python train.py --model="image classifier" --dataset="photos of plants, animals and fungi (iNaturalist)" --train_examples=77898 --image_size=40 --crop_scale_min=1 --horizontal_flip=true --color_jitter=0.2 --cutout=0.25 --targets=["order", "family"] --num_classes=[67, 181] --arch="resnet" --norm="groupnorm" --activation="gelu" --weight_standardization=true --depths=[2, 4, 4] --kernel_size=3 --stem="single" --avg_pool_shortcut=true --dropout=0.05 --widths=[96, 192, 384] --loss="cross_entropy" --init="trunc_normal_002" --residual_init="none" --optimizer="muon" --muon_scale="match_rms_adamw" --lr=0.0068 --momentum=0.95 --nesterov=false --orthogonalizer="newton_schulz_5" --adamw_lr_other_params=0.0014 --steps=7900 --batch_size=128 --epochs=13.0 --lr_schedule="cosine" --final_lr_fraction=0 --warmup_steps=230 --weight_decay=0.02 --adamw_weight_decay_other_params=0.01
Rows from block 6, named by matrix and row number. Rows with one number belong to one channel. Each number is 500 + 50 x the weight over the matrix's rms, rounded and kept within 0 to 999. All counts start at 0. Numbers have three digits each.
# convs0: first 3x3 conv, stride 2 (model.blocks.6.convs.0.weight, 384x192x3x3, standardized in use), inputs 0-11, a 3x3 kernel for each
# convs1: second 3x3 conv (model.blocks.6.convs.1.weight, 384x384x3x3, standardized in use, transposed), outputs 0-11, a 3x3 kernel for each
convs0.312:394534538420538511466561436438449541508476626485482394423479540475487576516571559510468468479448541547491547414526510472471458465527442447457527441506497503484572479543467561525540575504600551542519510459446499520456603558515448494499512532538516565531429527467493504446546553563456476479486469401547557513493531546411504485
convs0.313:504491485502502469477515542546508542457469506563480510460467501579492518341489564510531552519517530532516562445488491528535531499591545563582532577548545529466473507524600451514581497537587399545550501543547475448482445445455509446475508484552480438509509455534449384470542568565522542536471434479494496550566501545547460539
convs0.314:453491586471532581507547544496518531440541580527478499539561584652444503487458423500432601465514537517532466549549516491501503457494464459483563486473524453464512507467371466469538523552459500445515506405485480431451469464491471470528554543540600507532511440457399562520475420423537446391528399454510406496519502523477475511
convs0.315:452432512485490517511534549452448522405514493625536547473535475447475522513604474489498396503406476536458479483559583505513535548490572505529468542477430552475492471512493507498413507481507541477504487448498560486528555479459464473464450511513475497523450516508481579508463491491501589508535505487537509458456438492566574470
convs0.316:568613495466536487544568541463552479539469516513596499468528543485571435531598507524453403554462490497467464439578435433533436488537518465528471448573563504539511475452520491522414557528540533464558496484544557528609370464515470610630542570561487580521568392514482408538393380393445493507441557508584541522382455480456476507
convs0.317:515508464603558615459422489442495480533607567576563545572487528433503472527514540488572508505515469550500464518542523496499545479531501535497473542586454519533469537520480566544520449547586521553517560546536500555536557598633650621592573535542478511464463516446407471398410499499463443538390510528447495582498530524370442414
convs0.318:554483524543504557550444569586519542547490542511530522483578456475567503453468473502468511526500443562588435442538516438486557446516522410539530433496454472555480494450407466499479463559524502498506552528568559509522505525560475505526524544513536672588544529545399499497392455522494478516538627505445400489426412498443446482
convs0.319:583487504612506544511431446446435562547515364466468451551545510479506613442495460498496574462540537531536481409398446539484508513451471525588601500557544483490419490496545592491539510503497602522511552548510528516550516577494414476448475432404483548449485516487485490513528539498486473424514513405459439551553573500457457415
convs0.320:534538493473525475468526501487451439482503420463555487454494493437531428442343397512442472450464441492405468473505510499469526499560617467448436530502456505501518447561508512587569453514507519490437560516489549512481491494511505430495563506524485522411546626456473457516515559469425462437559622633522531452575593556522391438
convs0.321:537573506488579552521541534543401485523507481524603440485552526504519509569478532533570490505514390579534518581584555569555617474515440526484429524458389489460440457542487499423555474405567579539483536476487521512535477428480505432554528528541525526545491485500462446532536490536553483459557479483483562588490522562499498505
convs0.322:452601504486506443375429448487506524463532506497526538601447444531524562608565516407443514467474444508458603466471431537551520433556533419422492486449569492506572467479387569520535571513517487532541513508569474520506519499532508532452511536517441508473467507465548523486582515522470509537484470516434510535468473478520513498
convs0.323:551535500560571476554486454560555545431558541487499480487557508537535465476501505574488490540575491480478533577514458510468506499498485635603510553503501521503501492507531466538492479516485538485517505466465454478523496523519486570493514594562579412400515474433473443487476522528488486492512480537474514523485455457459467467
convs0.324:498540490467505550469496565636503505435492508482419513526551545580569556528599545427521478461488454463406514362468518424522462440566536432457449404485539517492481523440449526380507514457455468466466433398452437389440386453601436472549397391475585560506521491442542547450364494512506561544470536497447498468556513525550500507
convs0.325:507481511413564497463585556488447412482532384372445340559539480472540426489491491478556583398458437546543570422522506448457424479482426446461616535507603523508535562475519492515555512431503480475434518491505588599553435429424420470532493470421464494479465484469527512502402385463458475506468433395481518483500525570500552506
convs0.326:488580540439451466541517524527534431466474475495377489567559494517544483444482493507528482563471597579560571521474490470464484487499517522521531518508590493509456571498490595469559516552542548589583525515450462457421512510508484420469478462534485472517446471445471463443489453524552503475411423436511479536416475449422461449
convs0.327:485450497421541513552564406551523506438509570583520470541563406611512386612464506597528584570530554525527497480468547534543532571524492458546470490535553399499574486470492585513555503468598492457509460449447419472485563559580533525483533520539591553441518471423499395434554556575512577608492466538679657467658656386617609347
convs0.328:457498522554488502554517574500415488446417420427471504512420528521494380501498483538566405525496530457499527460422489450583527469422512470485471497545506457415433603585631489449568418505489545485513488496502537523479525546586539503475411389415572552603518478484586531510457483500447483458436476462422442503536483491492498501
convs0.329:541466387540505529427365416454497497506508450495477455554476507469562416520501485491485460494481531467465490491569475515532506541564519426470509410484530389447540522555506506444476499530412407453512541564576499496501429469416481427421462401466473456533436472485485450492454482585422539532463554606491477449487538438522580503
convs0.330:540541429496397510459409443530556386521548436580463576526575535503512452551533556411476483544525444510471522429469458493460523424464453494549495462504460405460487568558573563535473518520450510507504555523528459496498550489458489481471565554461556540460531485511437447461521584586489481508462491481639536487512515521447486531
convs0.331:519463510464403456438466597556569490491633514480416437556577499519637569545500534488460534516587482534545418548558542517469502552488498508542508481512473577448454583475490552471440483529538523530449509503475486477504499524449549522409514462442535534469506535474507506483452503553447502518365444408505560528483482474463510547
convs0.332:452501513469511443512552452458509578592470572569424570503564495455542496465567603590490501474534501517449433556599510456525470444497509471560416502561536440473472444537590555537603489521526499510506477465489552586598501519479500522564506548523529451381440463412462489445440538518415430484426511571474422440458549514502527522
convs0.333:533479540465484504554524503566500571413554482482534486486537492404513525537533474549561536601579508525513570567575510465443421472509622542596648482544520507524514561534525497552476443410544528569552566545560517562543515484535508461542510521529546490513560548524530549549458440593518508606403456428458584516487514533452490577
convs0.334:408430466444526437536559445533569528497490512491643490455476450518433546585475471472533471493540520517525500620493463463426416495482512463474474507477483497503485505525357496490524474598481546464484548465509526512538481505544498501580462525521523561488490552510509523529476485468507491477541566486531573553507547551461485513
convs0.335:466493427490453424488464461474394419557539508533414539452462459466464479438500507458450535544529545530573500501493524505436469516566561430446516379502475506512516495570494464556416491582563517531578468425488493467492506488488538459499562496616471476400488507433504528520529550537452527564467468433491511474595597530503448401
convs0.336:470523492505484428541563489524510442566495456499529490451543471441451451419471461474493470432492497503487517411470439431497477503548520532482584470421484421474526462542484488556534573448512516483452463493405549504520458422421460471465569477552511654472519517567435471512453481468476479502509520503396509459479526551445450443
convs0.337:542570520459463449417439477448552497653488463487536477444533527455526512453465509460453507516513499489522482498502437485470408535512484462431492529537568510523533485478425488478574481461453487459486459515505456532493537495466460476557511512537316420492395526561421568520453454467481536551541561503490472445573523543440507535
convs0.338:502518507441478539491524475472453576456549503457495506586570569463467486475480484489535500561557575506512452528492496574556496494440469521406442515432449447469466533393422503620516528527519547440482553506526528469476408464503428413554489505490507481499464433442528481464531517563503461475443438505489561497411440488454435510
convs0.339:548618533477529474540546439466542386500470462533475463436460527477399545454530546485553568529514578533495479460552517451514535501568557487425542504545577526498524527463482537573497513458465518512549493528542480511549487568522497542465468523454469571537577525534537529555514499600512502493491407435458508472518489504451548576
convs0.340:479456486440485476429429417495488530484562455602533476523441505521473494559533526423553466498506541457572515518526459575493547477491494479481537510446530501515558541498511450477507536549555524462453513500486494539508530488506459465442577538507467497522406412426448420441457511532521563568572542585528527496508449462483471453
convs0.341:551576624574526501493516566486442423475476449475562554514480516483464495427469457456470422501495441480516549500485442526442466490443445457491472508479511595492508474485514521537524475629548455461480436532563493483531558610584509578532474503567472550635506526530538507450453405479431438490481477575450537514537545502493480490
convs0.342:440452498475477545459460440393533499422435548427440485500503519538490475494572437536523500474538509459482613527495432497499500507578520461454486521438464492500447547516469474457500453480516481495550487490507500541527505508530522489435609523458494571572487474525509474506541515474462416463534480511496483464458456572469420444
convs0.343:526546531452526438489518415460425454584475543470421476435530466475642526415538530464443541562480430539495550560525547488432523457461457446466449489469472423437528409498402508645626566582474411364412435508509491559540562527517591517516493498555514489521484455532468522450443443506518543493490424439499496510559553550533494499
convs0.344:462530459532530479547471555551481506545560525540612531473389373469441524495528394592563595508533508610501540531508524528530474529512499523500570465491482420512454521500519558549583567543521511462467456477504509521526530501503506507514488509570445436426456474495504501486523511549495530431510489467392434472566560503579522523
convs0.345:515518400538535539507447508499407379549418535548419477492524594392434534521444536490527492498491479610504514530529493461571495407540507385530460416468451438544527411493475526472536472497481544550461521506480445463450430442474469505437521481411420531487440530438486466505480469464479455433529463485564627503458465455545406499
convs0.346:511529504482491472461501471430487410599535516549431476435491495524436539563497471507493510577529509546569466554581480529517566497470485547555504559569519431545512423343452559582503496518466531496537499506522501499531486519475636531560616596505513504555530563535448476523545538498530517531428405486519473528553561580562569526
convs0.347:549497557532551521489504490496553503481488508499565402513479438418496480454509448497500416449525569561495543461459460461491447493466417482520562481521498477493453585537499488502478554498489414402422530487543515535549412486512457491485547546505460504472545514516447494495521565495505549520572581506467487517503552513414479516
convs0.348:556510482538459489555532493489530400581548495608479446524391521462496521456474476523485504529441552526570537448479454526522399420507474437563564415513542440476523467426444587547531615492519596592630440383530526564612527461466525449444483541574462495479456401482521455547478520488518503534487519445489493516436459513487461452
convs0.349:436485469543543522492491430439436518566490560549639512533564390413556475542569468554475505564517453613591495529504530560511462480508452551483504527466442460496459457458494524488476537482515452414431476403430502493527541493580542513546444459473504522575384558453443495414470454475511506485445464421568603495559587441471546559
convs0.350:511458577524520589465501460436455481483515526531509611368442527505483475483514538469436530497458471529555543436368402442556488473530487545400470495536441526521523493540514502519436469511557519514496519468456540482435571485451495452517548547617525429517507531536461490538410466468435452437531477474494465496406382462490551587
convs0.351:514515535448450519520542543546522493458508533629488683407594502491523480520549441511626507559645513478534447514557444439497439530558517517583536521462513450460453493474479513507589477558563512562519550575546458541501458555538419554542501566488472329454454451413449500465514540590537527575482490484500514505421563467438482407
convs0.352:561465482530475489554474561571592530447476445491534466440429478529506447508425390510541526510511508548606554496500499496445529502488491394463457508513504532517475440460521567537470518466433467500490500502472430474432487457510532518509531457470501488422529448386560443414446500499542599503595527527472487510521528495467497489
convs0.353:532580607510548603490527594530536491483530537530535538431467544488585509425571539451471506586427522557446481548517520493527504558547457494537519517461471477450470543532446475505488441552478576560543516492563546517547459505489460497479558532537491501516629592481522421457504523488477466507514508486510504513507493562482482413
convs0.354:481494530461492550518513557426465473536391402527466497535461479487487466436384503495421459504471479457553452467421445521514465421429461471490519438483478440447517535416464522468457437524409540442474571545481559539511553554556468490518509475578563501466519460451547491539495522519517579532504483561431418539460472540478494528
convs0.355:452535403562507519482546526441409369408536409493437497582443485525553490577462509473504586474472475472450440507540474416426451541541551434438546573484529586525553488419538469602449471519401531497545575570561614629581480504507456457411492511435402477380412514366487470484503504414435485537537545500500482531504535532568556525
convs0.356:459504430520480431512485491430485440532576562530520539491520510479556534562557538526439567508499542523524537480445469545550564534588591500561548496486569490437523566517499580550515475513486543482481474461497500483467473491475416428496576549508488462454566549506520459548503488508525598552425472431582476526588666553539538489
convs0.357:533487445555491505395448493535461475534577425453453470405455503514474548442553428475545495508449481478540521456476573548528523583514517482464466535494444522459516498513519481459463465446400539535449474466391472429410538512492454493428490463444534484498517477499458488468607564517432446468544474517464474513582665620526439563
convs0.358:485478542463469521484521464462414475428561519523544433398473445394467486392592517506568609469435529438488578613537456531528480514464442533564536510486500525507608463488600528524556516452531566545552510489490468471458392445457433459514472430532517452542565485506550448563494534521455485436508489436541488418559523457518552526
convs0.359:475475462464496470445462414543491435586515505529502529562569440548471525555493339410495520408547498503530524511514511579569488453492483499521497477475468463495477460543570524433542525492510567515488544511507571557492468494568453515568407455528457556565530499501460423489540520556533515540504470480490439352545582550546475408
convs0.360:551526557515519558519545552457405428579556473564559565612456451511545531456482576595494578605525563512594474447487465514490515575485562552509466547506546476499535491527599469448548504395546504579549577569558499574543473491466444496526496465468630522631515443516430399499469393404480537470546538584585476518572454575465487486
convs0.361:475543542478451532483568510484571471596531547608550593543574559574493525530522552409525423458497450473511479478511558531570591515515553528461455529539431489511526531537475425479451415441520525547562520501562482505553476530539448435471530461546583590500541552501521578513456531446583532619487482494601583505502510513555479585
convs0.362:464541493451576588489506513419543475434503454445507594465484485511522444487524460463528473491472549438466531506480467537485478530524494467438536460507503463494512494478512559489460491445494520495509551518457556531499485476492501550561522557571495484522478475542503439554474452552564555535592576548503543580456497466417445533
convs0.363:504616573426551560591536547484487436486477423594453464468454451511532549458546500472534509567510530615543538508493548572601594497559527564539458532512515419442440456494482475479507518491533465504496518488518515509491481421465444489479449481460500534526480562559437497551509498521542487474482460420529443450546518494559521551
convs0.364:466543468544550549566535534468515518532459556568466563546488584524538448465466527402436499536551592454518573469457475496443510498497546547500550454428516509449567521557510492470470443505460508542548531459457518459467539536463479474508388456419466468458504482434510424461430451434537473515480463450487492544525527596570528604
convs0.365:392425406500514482507497506470526455469491495552546606471439427449450472493444469455531455609493585511471492433458438531530554614594623483518479524529498471371503440476447527557513500566567483508527498483524526529497448395419506486487529507526427479469478488516521520557507562511493496518533517509482506508511488554507524534
convs0.366:518535468558491543476455411535558592557460441401410431478533493514583536529599457487498426496543477527467425521529502470508515487540499459492501488477512557523530559472461567542472521491435451537495439521547541561543527529540470420592525459442507561555472422474422449488505543533547521513586549560549563501532556569545486537
convs0.367:591430529488471448422468433538550464562563491569463538381497514505499569498534469477429415540582449518580479559442436452428387449530493553543583511548545466503407450533459490506519470542520600626612557566550496484480441452518429441552497484560510566523504585519530499517528473361486477493466436465504426499475489442499464410
convs0.368:454529453493549525529490557462490518530504511481523564510693596576537545582651556615497504605522572569521564491528548513520445589517553598556543592608528485584565502539490464498419544581521502541573493504480472527500474480546564520603565520468373554497485509480534516579520552519535469571462540524563605577507482406481540519
convs0.369:460599545479556514502467463464494559471635567505487501500543494486454539448546452525425511540414526558567520591553489513431419492477447516492530505551515535522475478503485497418519450473392453467486503508514579549543531479531434421429501528455604614643494584588466538542461458424480472462466428337470448526508462470486467425
convs0.370:473537499528511555482475399515471521492525442500496475467527526431489477486547517417524502410460545502467516525535497547506495470468524509613544496546506532555529561499516457447470501483467386473473440457484466445498503532569495457514449497531532551502457454458424424459446523421562553544493505501506498457487570522478537528
convs0.371:492508558501549545459538432530554468416445518494485596466456574382438442454446543413510453472487541432488487528508490578526513611557498569608521499510477478481475469543518487555511424500499545508503486402433443419416500597577469540541448505558520514517493567555470502444676633615536481546581475524440459466480395430540518527
convs1.312:546588517559579537507456461491467578451511563495430395463488519530450479523511486502431442354425535437450599544534478500482490607547535462488554475509494617523620448490490456506485504503535496509482463491494552612663435430556529552517523503604454473492538544561523422562517562565448489516507541561528462507381444468545536532
convs1.313:570548434500507451463470502496527624491500510518523480544533552586489525397434493484499463524561500537585561435448447459526534508513549509563495587531535488427471494442465537491433506463398429467578522489562493482451530498443496587499510464491521500507499458466540462458524563549577539511517546577518506464584561537423466503
convs1.314:463510434499520464570510460495459491548543534539569591562575475472527488525496443439544542476494552602541539528459517464406519474497460421383457597571513434477407455484446491469482545512537447474524416506413494490459529532452544472479538483494523487436527525503554532469422451507463548543566569546412443482479574511600567473
convs1.315:489566585468534590481480535518541504455551503456484478532481416515596607515525542487461400474439444445450459537509518445461484521552475516487515574553558466433459558525511592523510600594558446491475504466441494464486463463506484559470558549559479569480569534494529542523515489487544504420523475515464469452573459477513414502
convs1.316:559542515572511438406469449448493536370402542458418470517478475485562522464462512443497538481432579400461469562496399433429437485523498591586538579485495509492444517481426555511533503489496500479627448515516477451518435441491499489513524446501402447513573504516476469432519567500502521486416443423582483462493468394403309425
convs1.317:533528581491514505493555491462379416507492500518517523498523524557498399459523541435428541520570514610595562461484476485522482565547544534473435428509497540535536535524538529569557535527523453474492476463483477475515534564537488509481523531524473497494475495495501464534575556547529457459492537485494485585535502390526494448
convs1.318:531416511528476426516492426564587526561482459517483387528515407432467483435424465555491508555500490549455451496459514448437488518527467540532532473523494491497484495463396510496438509489494526577577469514539466466478494557533546563532540515490446494608522546537583538512535433461484504465507435478428432498512504488533465494
convs1.319:479476516558510493538544562480563597520499497580536589529507516502464476547525427503563491611601566532590482514623548568599474546542576433425552480522486510561531439511472477462476486494472534557582503452429550506563458460462459493420478482471517484539493470441587644526436456444464464562459451544526515489517441488498487510
convs1.320:447457362512500522545535562462548521486452449451381469510518549535543558490481472463499472447425559487488479555581492478423397500484528582580564549562484416353458507597657439461530454448533535481524549517515448473442597554522503508474463442477489536531546535569648554563541524463607464545576532584503614475525535441501498499
convs1.321:477498526506408363474485462514512533471502607471485469472427480567530547511532462568469475568496592592540582479581491499546490498572535546595573539532518537485588464481548488555511480522474687598642543571540523485514524507568576599609589566568504481589483483509532449562406495416476461476477574583571603512567453460502344415
convs1.322:552503591563540473466480502546486556550483513497451436443492500444493487458449489593626505584573483451464502516467482515491539448521555413540539415448415543571551503534453474515444515571459584579576452441512481407501532505564474490554447483418494446468501467472589558517511552527462503507406466535428454453417446449473539443
convs1.323:424406563529427459484424516474485465544512485542537494495514487457525505431570628624579490531525453495562461540550635537543536494461470498450417514519518506592546508468413413459441497472522573523532532527510494534529533541476525548543475502530483473548539527557484504501328428496468522508550533509507469518587499465586422468
convs1.324:406540555435544598477555551521557545545550490440562508611570551449433564431468421408454441564577476560480555467475440492415380511510466492454471532598556393459448591500447569506578565499611509530543452467484470460477554556482443561489472467507442471481489453494527480483510521474477468537578571539477545517565570477561500440
convs1.325:411493537463513542404414438527587514529546521529531517610588537531552512516494499588584590575580582455498470553570565487467512523537528599504534546448448525424405492555489549593624489551601505503499472457498464484452491522600527506419529503482525488502433455442484532505491540581600582554453550515478539515462434474407448515
convs1.326:522521530473457525505426481498534511544520460533460437489531493449524468467432455486514489503478547516513384512486498544515568551496493451540426494546562524474479509466492483427433505491482602539538481515464485515523507516493555583517514458535479536462554482509579463555441473477425460546576603549489470545489492501533463501
convs1.327:471494420484494435460513441548547603537553566480534553525610622452519469478477485515603534592513488420472461486444472673615439587579497431499490505471524435436459435507587591538542626619598424556509434497520503501523505429413490422434467466495584537535565507451533478501377444437463464478518509506504540540452507489523580576
convs1.328:434522486484515481572506462589541544474519502511513531494534549518527521472539474545450478618558531606594539590549482543466476600602490533523537446540536577550554444506566540536559578501545540574532518546550473484537470457470397391460493432526382444449482509530522473559511487517421424534422494532519544559521628575519540522
convs1.329:496576492529439496489485458521572490489517462458469427484507494532522603452480518520488474431437501453444506451440474433482550457446544565648568485505519508555547464472447480446501504420409485436513510488464541565586527492543512577544486414436517456464561536536521516505551564489503603507514577523469489513515528491454479401
convs1.330:590614546560543464560430493505538493485415487439507545586596521495522504543559526499417452473439487463466521485482504472539513478463541490525503614541579547537562561565551575559569538524564502497423541471498510495525539543491525502478506531460526508552523500506430459439508468489416410454478490621509448510466477545405525447
convs1.331:501555578584581593453448518574555525508517542576491521598566566498442486466440480527577558515528610450490540595511479508487463527489535536617601483496440510589548474508501523421476475504694473476495500509509577702734519534563529537568423450409472453572543472453444578586472422487419507517459592561510445477427466426548556523
convs1.332:521556479551500599538551563574541597458529484448459438551542509497515519527505437419463434420517467530481415524506549478447443518497472481507445664510504551479455464524506442483465479502572546493539513611577572590479496483522531525521512562516477509429498449465534468469455492546517487439447488538556543588511548540565499528
convs1.333:406563441439544551486526517519525471471556569457480516643654587540451446427493459478524518447551678497550536479458530449474503419512454551521452490512455479523577501556516497507553532402446462478550484518500466505461413380464454458450412433459526512476496522599529479472442498516462498429438430498501471426487475459371435356
convs1.334:580448477474551514510539506465465422472456447523520509590495570543544551474463523527488489626583502569438449501444487460494520418518437488504515582412400466464546516568520475494494488470535595568595540513405532496482407509448550500487476484561489497511524503623497453438478448430464457456495453478554518515554557530565433518
convs1.335:444540566530524567470491520390433462376490518472484461510447472531547515517477471496508435634529514529406427509596506454477480503496463558493458457492554517477499424498511498348460509488528541509445584638481534524517559551555544606579573543555484481568556514492640563606523557580627559525659695662543586598572579481516464499
convs1.336:505477440535495379488453467636589540470466508442467476599613601563560495550494479487518548538523418561488434537490471552461462469479482564540592576521467455404381529547486528555494479390441424454483472465512489518563548596584527537487435515425489462446524539473539551531492440402454444440534508460496617580404488473509494544
convs1.337:467543595417573582559478482456493502510580519480505585496495509531560519592590527509455510532532532538548460636478626579500489505463437455413394465543569486535531573561516522539529575609520454489507465500534578554587519533452459505526436533500468418443558533425538520465492483497472534567518594597522462457474418500506456461
convs1.338:507503556509478503502463503512421404554538523552558538413415519476499439641538521542456477366445546453496532571557500527596514564513486534476404579494490538493484469483519492453561554483519491474440575530513493464502569569585503553560544625584467514540484469477531538486442467473498481413488415434479508565546609623521457482
convs1.339:581455512614511589579542573485561453451483483444413467557538510520521454504415509470529429556548448493456403587478529581510521503546475545518507477569453396401430496458530513513581466445521572591547486562448548472423532548560465498492518485540419420516489463519529455499521526474567586607538569513510551509491493472512537509
convs1.340:520469523509491513513496543427407419424496432487523491519474372511497436509440438644601536488539506447440412497565562508384453499417395470457492526482483505462458532489537545496561491505517511447413403383433493605660537456527560513477500520546467503486440502496461487532373528494622562552529581597534576489478487399547497486
convs1.341:640596622510567570437476533499525441537452460565591525498479411480492441435462445461594507466476429429400422474610545511482539461483488598562495521462507404397431418394409443461476466380485430469589575549502574412510532485466600528462569509545477533655505531550458527439543561482577539526577482460497374429502495538429459515
convs1.342:476418579574558572535545508548545530466558550427430435572592532517609485480448489613542481536547533573546587596598552557571469445487474431510448522436400606534611551535603573536520556574550622532451549527493449472413485526478509513480474452505542500566411464492507554516362377428483486516549576443457508499466562487524532497
convs1.343:494522572372502514551519432415412512539490505542540450493444402456519477537528549532549502483510443427493518472508519547555609481467453427452471396378411496487535533465407525568561527498546487538526470453504368511595503570450504511518518516505461505511524573635504467479468477554485489565509443477484480521472604474496471454
convs1.344:494551430524426489580500507448466418502461457550484504558558476468518529434470528492524558455527522503493418522483433624557429548553523505438431520597512491487396461451513496527542450407427492500470549551497468467557471450446591571570561599604555545541532532583491427445501561478522563500420433395590588546498442503547553454
convs1.345:491551520543524506477443461499532567561517594573513569412363361481509444399392416429475443510478454495431444568521483530528507602512564533520589475467440454498491495517464570517452420460483485449502445484515493606507585595501595547548482462523511483451444463471482481480495470510496494503485493507503424503551527579622538577
convs1.346:512593526456421474464426409484518527435578550528525577485481440484501515526491539522466441511541585543539495510547541508484548552508511478415430508575545636538500442480388514421389542483472538526493524516474403378371510499555380491501546618542421428377417448422424408452417513477423492457363462454589639600488442424476470538
convs1.347:438390433514508475477497534527489550566569516530528492486462482513546529491551491526539516502426428519463402474442474479501535500464539471488434530431461481494487580426431507457401515466387485514551565535559545523535501495438471419438475434495522500502532487501467475530535532552435468551432521501453470454486549535495489584
convs1.348:459448436532485477606602477648558601563559566533555509573460500578534474484473443425510467486553548598558653469473506466384482486504547540525584488569532481448375475501536581538499562537411539536576530548548494448436520515462591557451564504447532464480519464536447457500555562494539595524461482488491556504436570518475465445
convs1.349:459596567449583639387477489482352421461453474475530554553566585539576520541541467569495533549474533495433444495499467525421543499434479472501434542545491660589575450453449489518449536509438419547491474471499486487485550437480468474568482553541475491435474471475465424541408427438457497493509513459470420403435444472521525590
convs1.350:462520427495479554598539493569502424493516522495519553499499590592580615588547505421417423501482471490403516488503579448465545570596660493449433487511494545487437524482472536485464621446511443370510535516506628534533502427442497483488539532501453483561498509562548534475447460410488443458564406457520546532459429603550635642
convs1.351:517539518521525499478519557437399395522539498474438351529525528521560508461497532447466498486465612540495479435383445445407514480458476444527474531488500541563593520581530569626565478556508416419399481509494402428535474448449538561494472476488419472419446504502481545593539551469467459433442432494509558541517526477528425564
convs1.352:530468562424427516562549549485568521441486420571542528467514408454455509455452459521528484531518463529440444514543504451516491447452488493582520487491483392508449513524542559559589569447464508489486520498487503439389528479435546576535489560530402414470501479448468509454470458485641539562595491505594546442449447428495408380
convs1.353:503521447541613492469492543479512498441467531529557512443514514446509494499519572521555516523521533447419471495497487547501422475504523494486442518497510569540533577500511532529509432468427482501474432416491452454459433417499395411446492475454504512470473420438539468475435492439442490508604609536480483535490518432446455435
convs1.354:534520556584438497592466510408535510514492509542528495482510494526546516493568527475486560491526485570495489531507483558519506603527478549573587543551566472453474492539482506458504536527517466482415539555432616550465469502584487518520488498558542534450520518519475509556456490539433446468497461561513538471554537469495410458
convs1.355:534544528484500487399388470614557588577543509483460480505553504515565464449438482496485507409431452443449511487475463502500428483447419399428491423495496531558536527511523526537569549516566519550549489479484512520561479493540529482496513528490556520462448503541520651582507486474485504534535540549450471549430454525490503464
convs1.356:500517519439489592473470496496476489532521455488549581454412410590515420563531537452448420438515429499546529398614539483518429617525478483430486495493523528505484586546579576411566523493521586570494537567479496525527462466523505532452488539489386476476428487464474471444506535471473372510558562547562545551510417476521507565
convs1.357:511547550496503586455550504518512551531462478448463482481396402483473472498474473462430526472486480552551491562541551603569506557428440411469458539514528589557544585499562556482515589497544495477486550539458568519476498476565506505515435439456556472493525550525545595536452501501468508479475550602514521455519542450544516549
convs1.358:492512488414486591527426411457493515538559530486506571483509446556585505522576447440518507552540514466536468504456519535541439556542408517516477443454420567557479478520575520562505545536514516489388584530461455514486458453476448406487528508444507491479498561508463489422481528496505551511561497484479554561546536498515534513
convs1.359:527498466528546589554478516592530580474417478401449424477529587550484536633583477509500524586513503553572572508585566504474546499494554444486450505474487568436489474488559506520538483540596488446500484433466548541518472434569478559527505512549500471495517479496581502463461555577415548518564479490469467461542528547455517568
convs1.360:444466576547448505513496486490495493530494483492446465445443489464474534510489474567544451519508530476562540476502490446413404446538470419593575526476499579579543516524511445472429435355394543535485503563557490500449534572556500563491540495461416467490487533539539488573424438453461539563432429483497476428529607615488531450
convs1.361:437378461468404399464449471510457430454478402497479423514479571402439492468506468657561544604461528561503545508449434557538486569482469439463431473400419475590537571511514536465490518428441558483444524467418481491454484469458501527495504511469516536557462470475539497503493528477473514463447485465442458504474484549435455517
convs1.362:477520495455492491382478473478479481485442410472431468431467547477590517474517484443484496428477517421543612503528543499530536506517531517518487512479492495504609464477441467454418482470412407493551450439480476564629562480428497415449501494513599594607536482531510478678434453491408429489414450434446526564481465527455474459
convs1.363:517597489476474475541445474561539538473430450464461449465470534500498483538515455579557454455482475504535576511486451524463502526521498540449513537490553410461489501420453478423506448402532431457521471481471537579525551488505459503487477470486455427525481488570535552542498493476504517532502525573489489453485496424473532532
convs1.364:516533548508548470530581479464432481431537520546568569525568472465461478377430484451493520399485466431433498511509511493473467434462511490453486389436464492561547481492428526569521510508459528582541528531539437467490463497535556531472532545458458458469435451535419410523504505538507480461488446386486530540485539465504494566
convs1.365:518412434594509428506589621550614537526484518528478486502517454406441515522455499512425485540499526628526551544533560523433447519516456526533511514522519485461572574556517343353363450451477487504486557487410458508498512443459462466432561593566679621519540441462525545512465491480511489407469514494427499518560500520534474516
convs1.366:522484536425432509450414392472430441436457434501555512548482479480525435508494453543585546572424469462357485470501424503459458456467458480497465461523526509563501550504427471481446486556490518560552514513497470461438525501460479507485526511474470495504454470589536469509494456499587582505498577588438470408542435431516489526
convs1.367:524512522533500541552476529566587471473520509485528511475443491535463463522433440461471487555615652481471497519508494495537518367496483533530528513474452575577624586479466611540480553454466577462455546556627533605602543596508533565510521547507536468472575562507507515522549487499478479478526502507508438482446514486492422431
convs1.368:515528585466531560489527461415468430526529457548555558518605587420561494479494510467557533501573543618602622515508496457479454477495473443465389506477373499431463474470425477475477510501413569492489408486529486474502512486444561585507483513484464519436632543520619548472522511616428501475500489467455477444539459446487465472
convs1.369:565551533579569557497530509549566533508482474485494494532481446464520520482440491500500515597560533594563498411459445482506455477529500487463548491493526497448518498511507514438490471509568488427570623517509530458486501486447517560502568569537511486501457397565522513556498542527555536461508522472493467473530492513507505500
convs1.370:419469532479438405558547464527436459492466458431415501504466463556512514583574543504421521497442482491475457595559570414446421446487428510562516446487544537555533453490442489510486476535511546576538543540610503501510493459447525505537477486486509531531493525498473518447510496491457495509450481455529563538556534605513474534
convs1.371:345536494438368478652458466552508481491445494440504524471556575520480503484511448484497466478478533595511572601494502488473481561489419582507478490525523507513434524477439528525481517511461414470479485530474500547476546496515496550461500523520507448506478454487528563533469492491411457509553512559533481479507433531456524535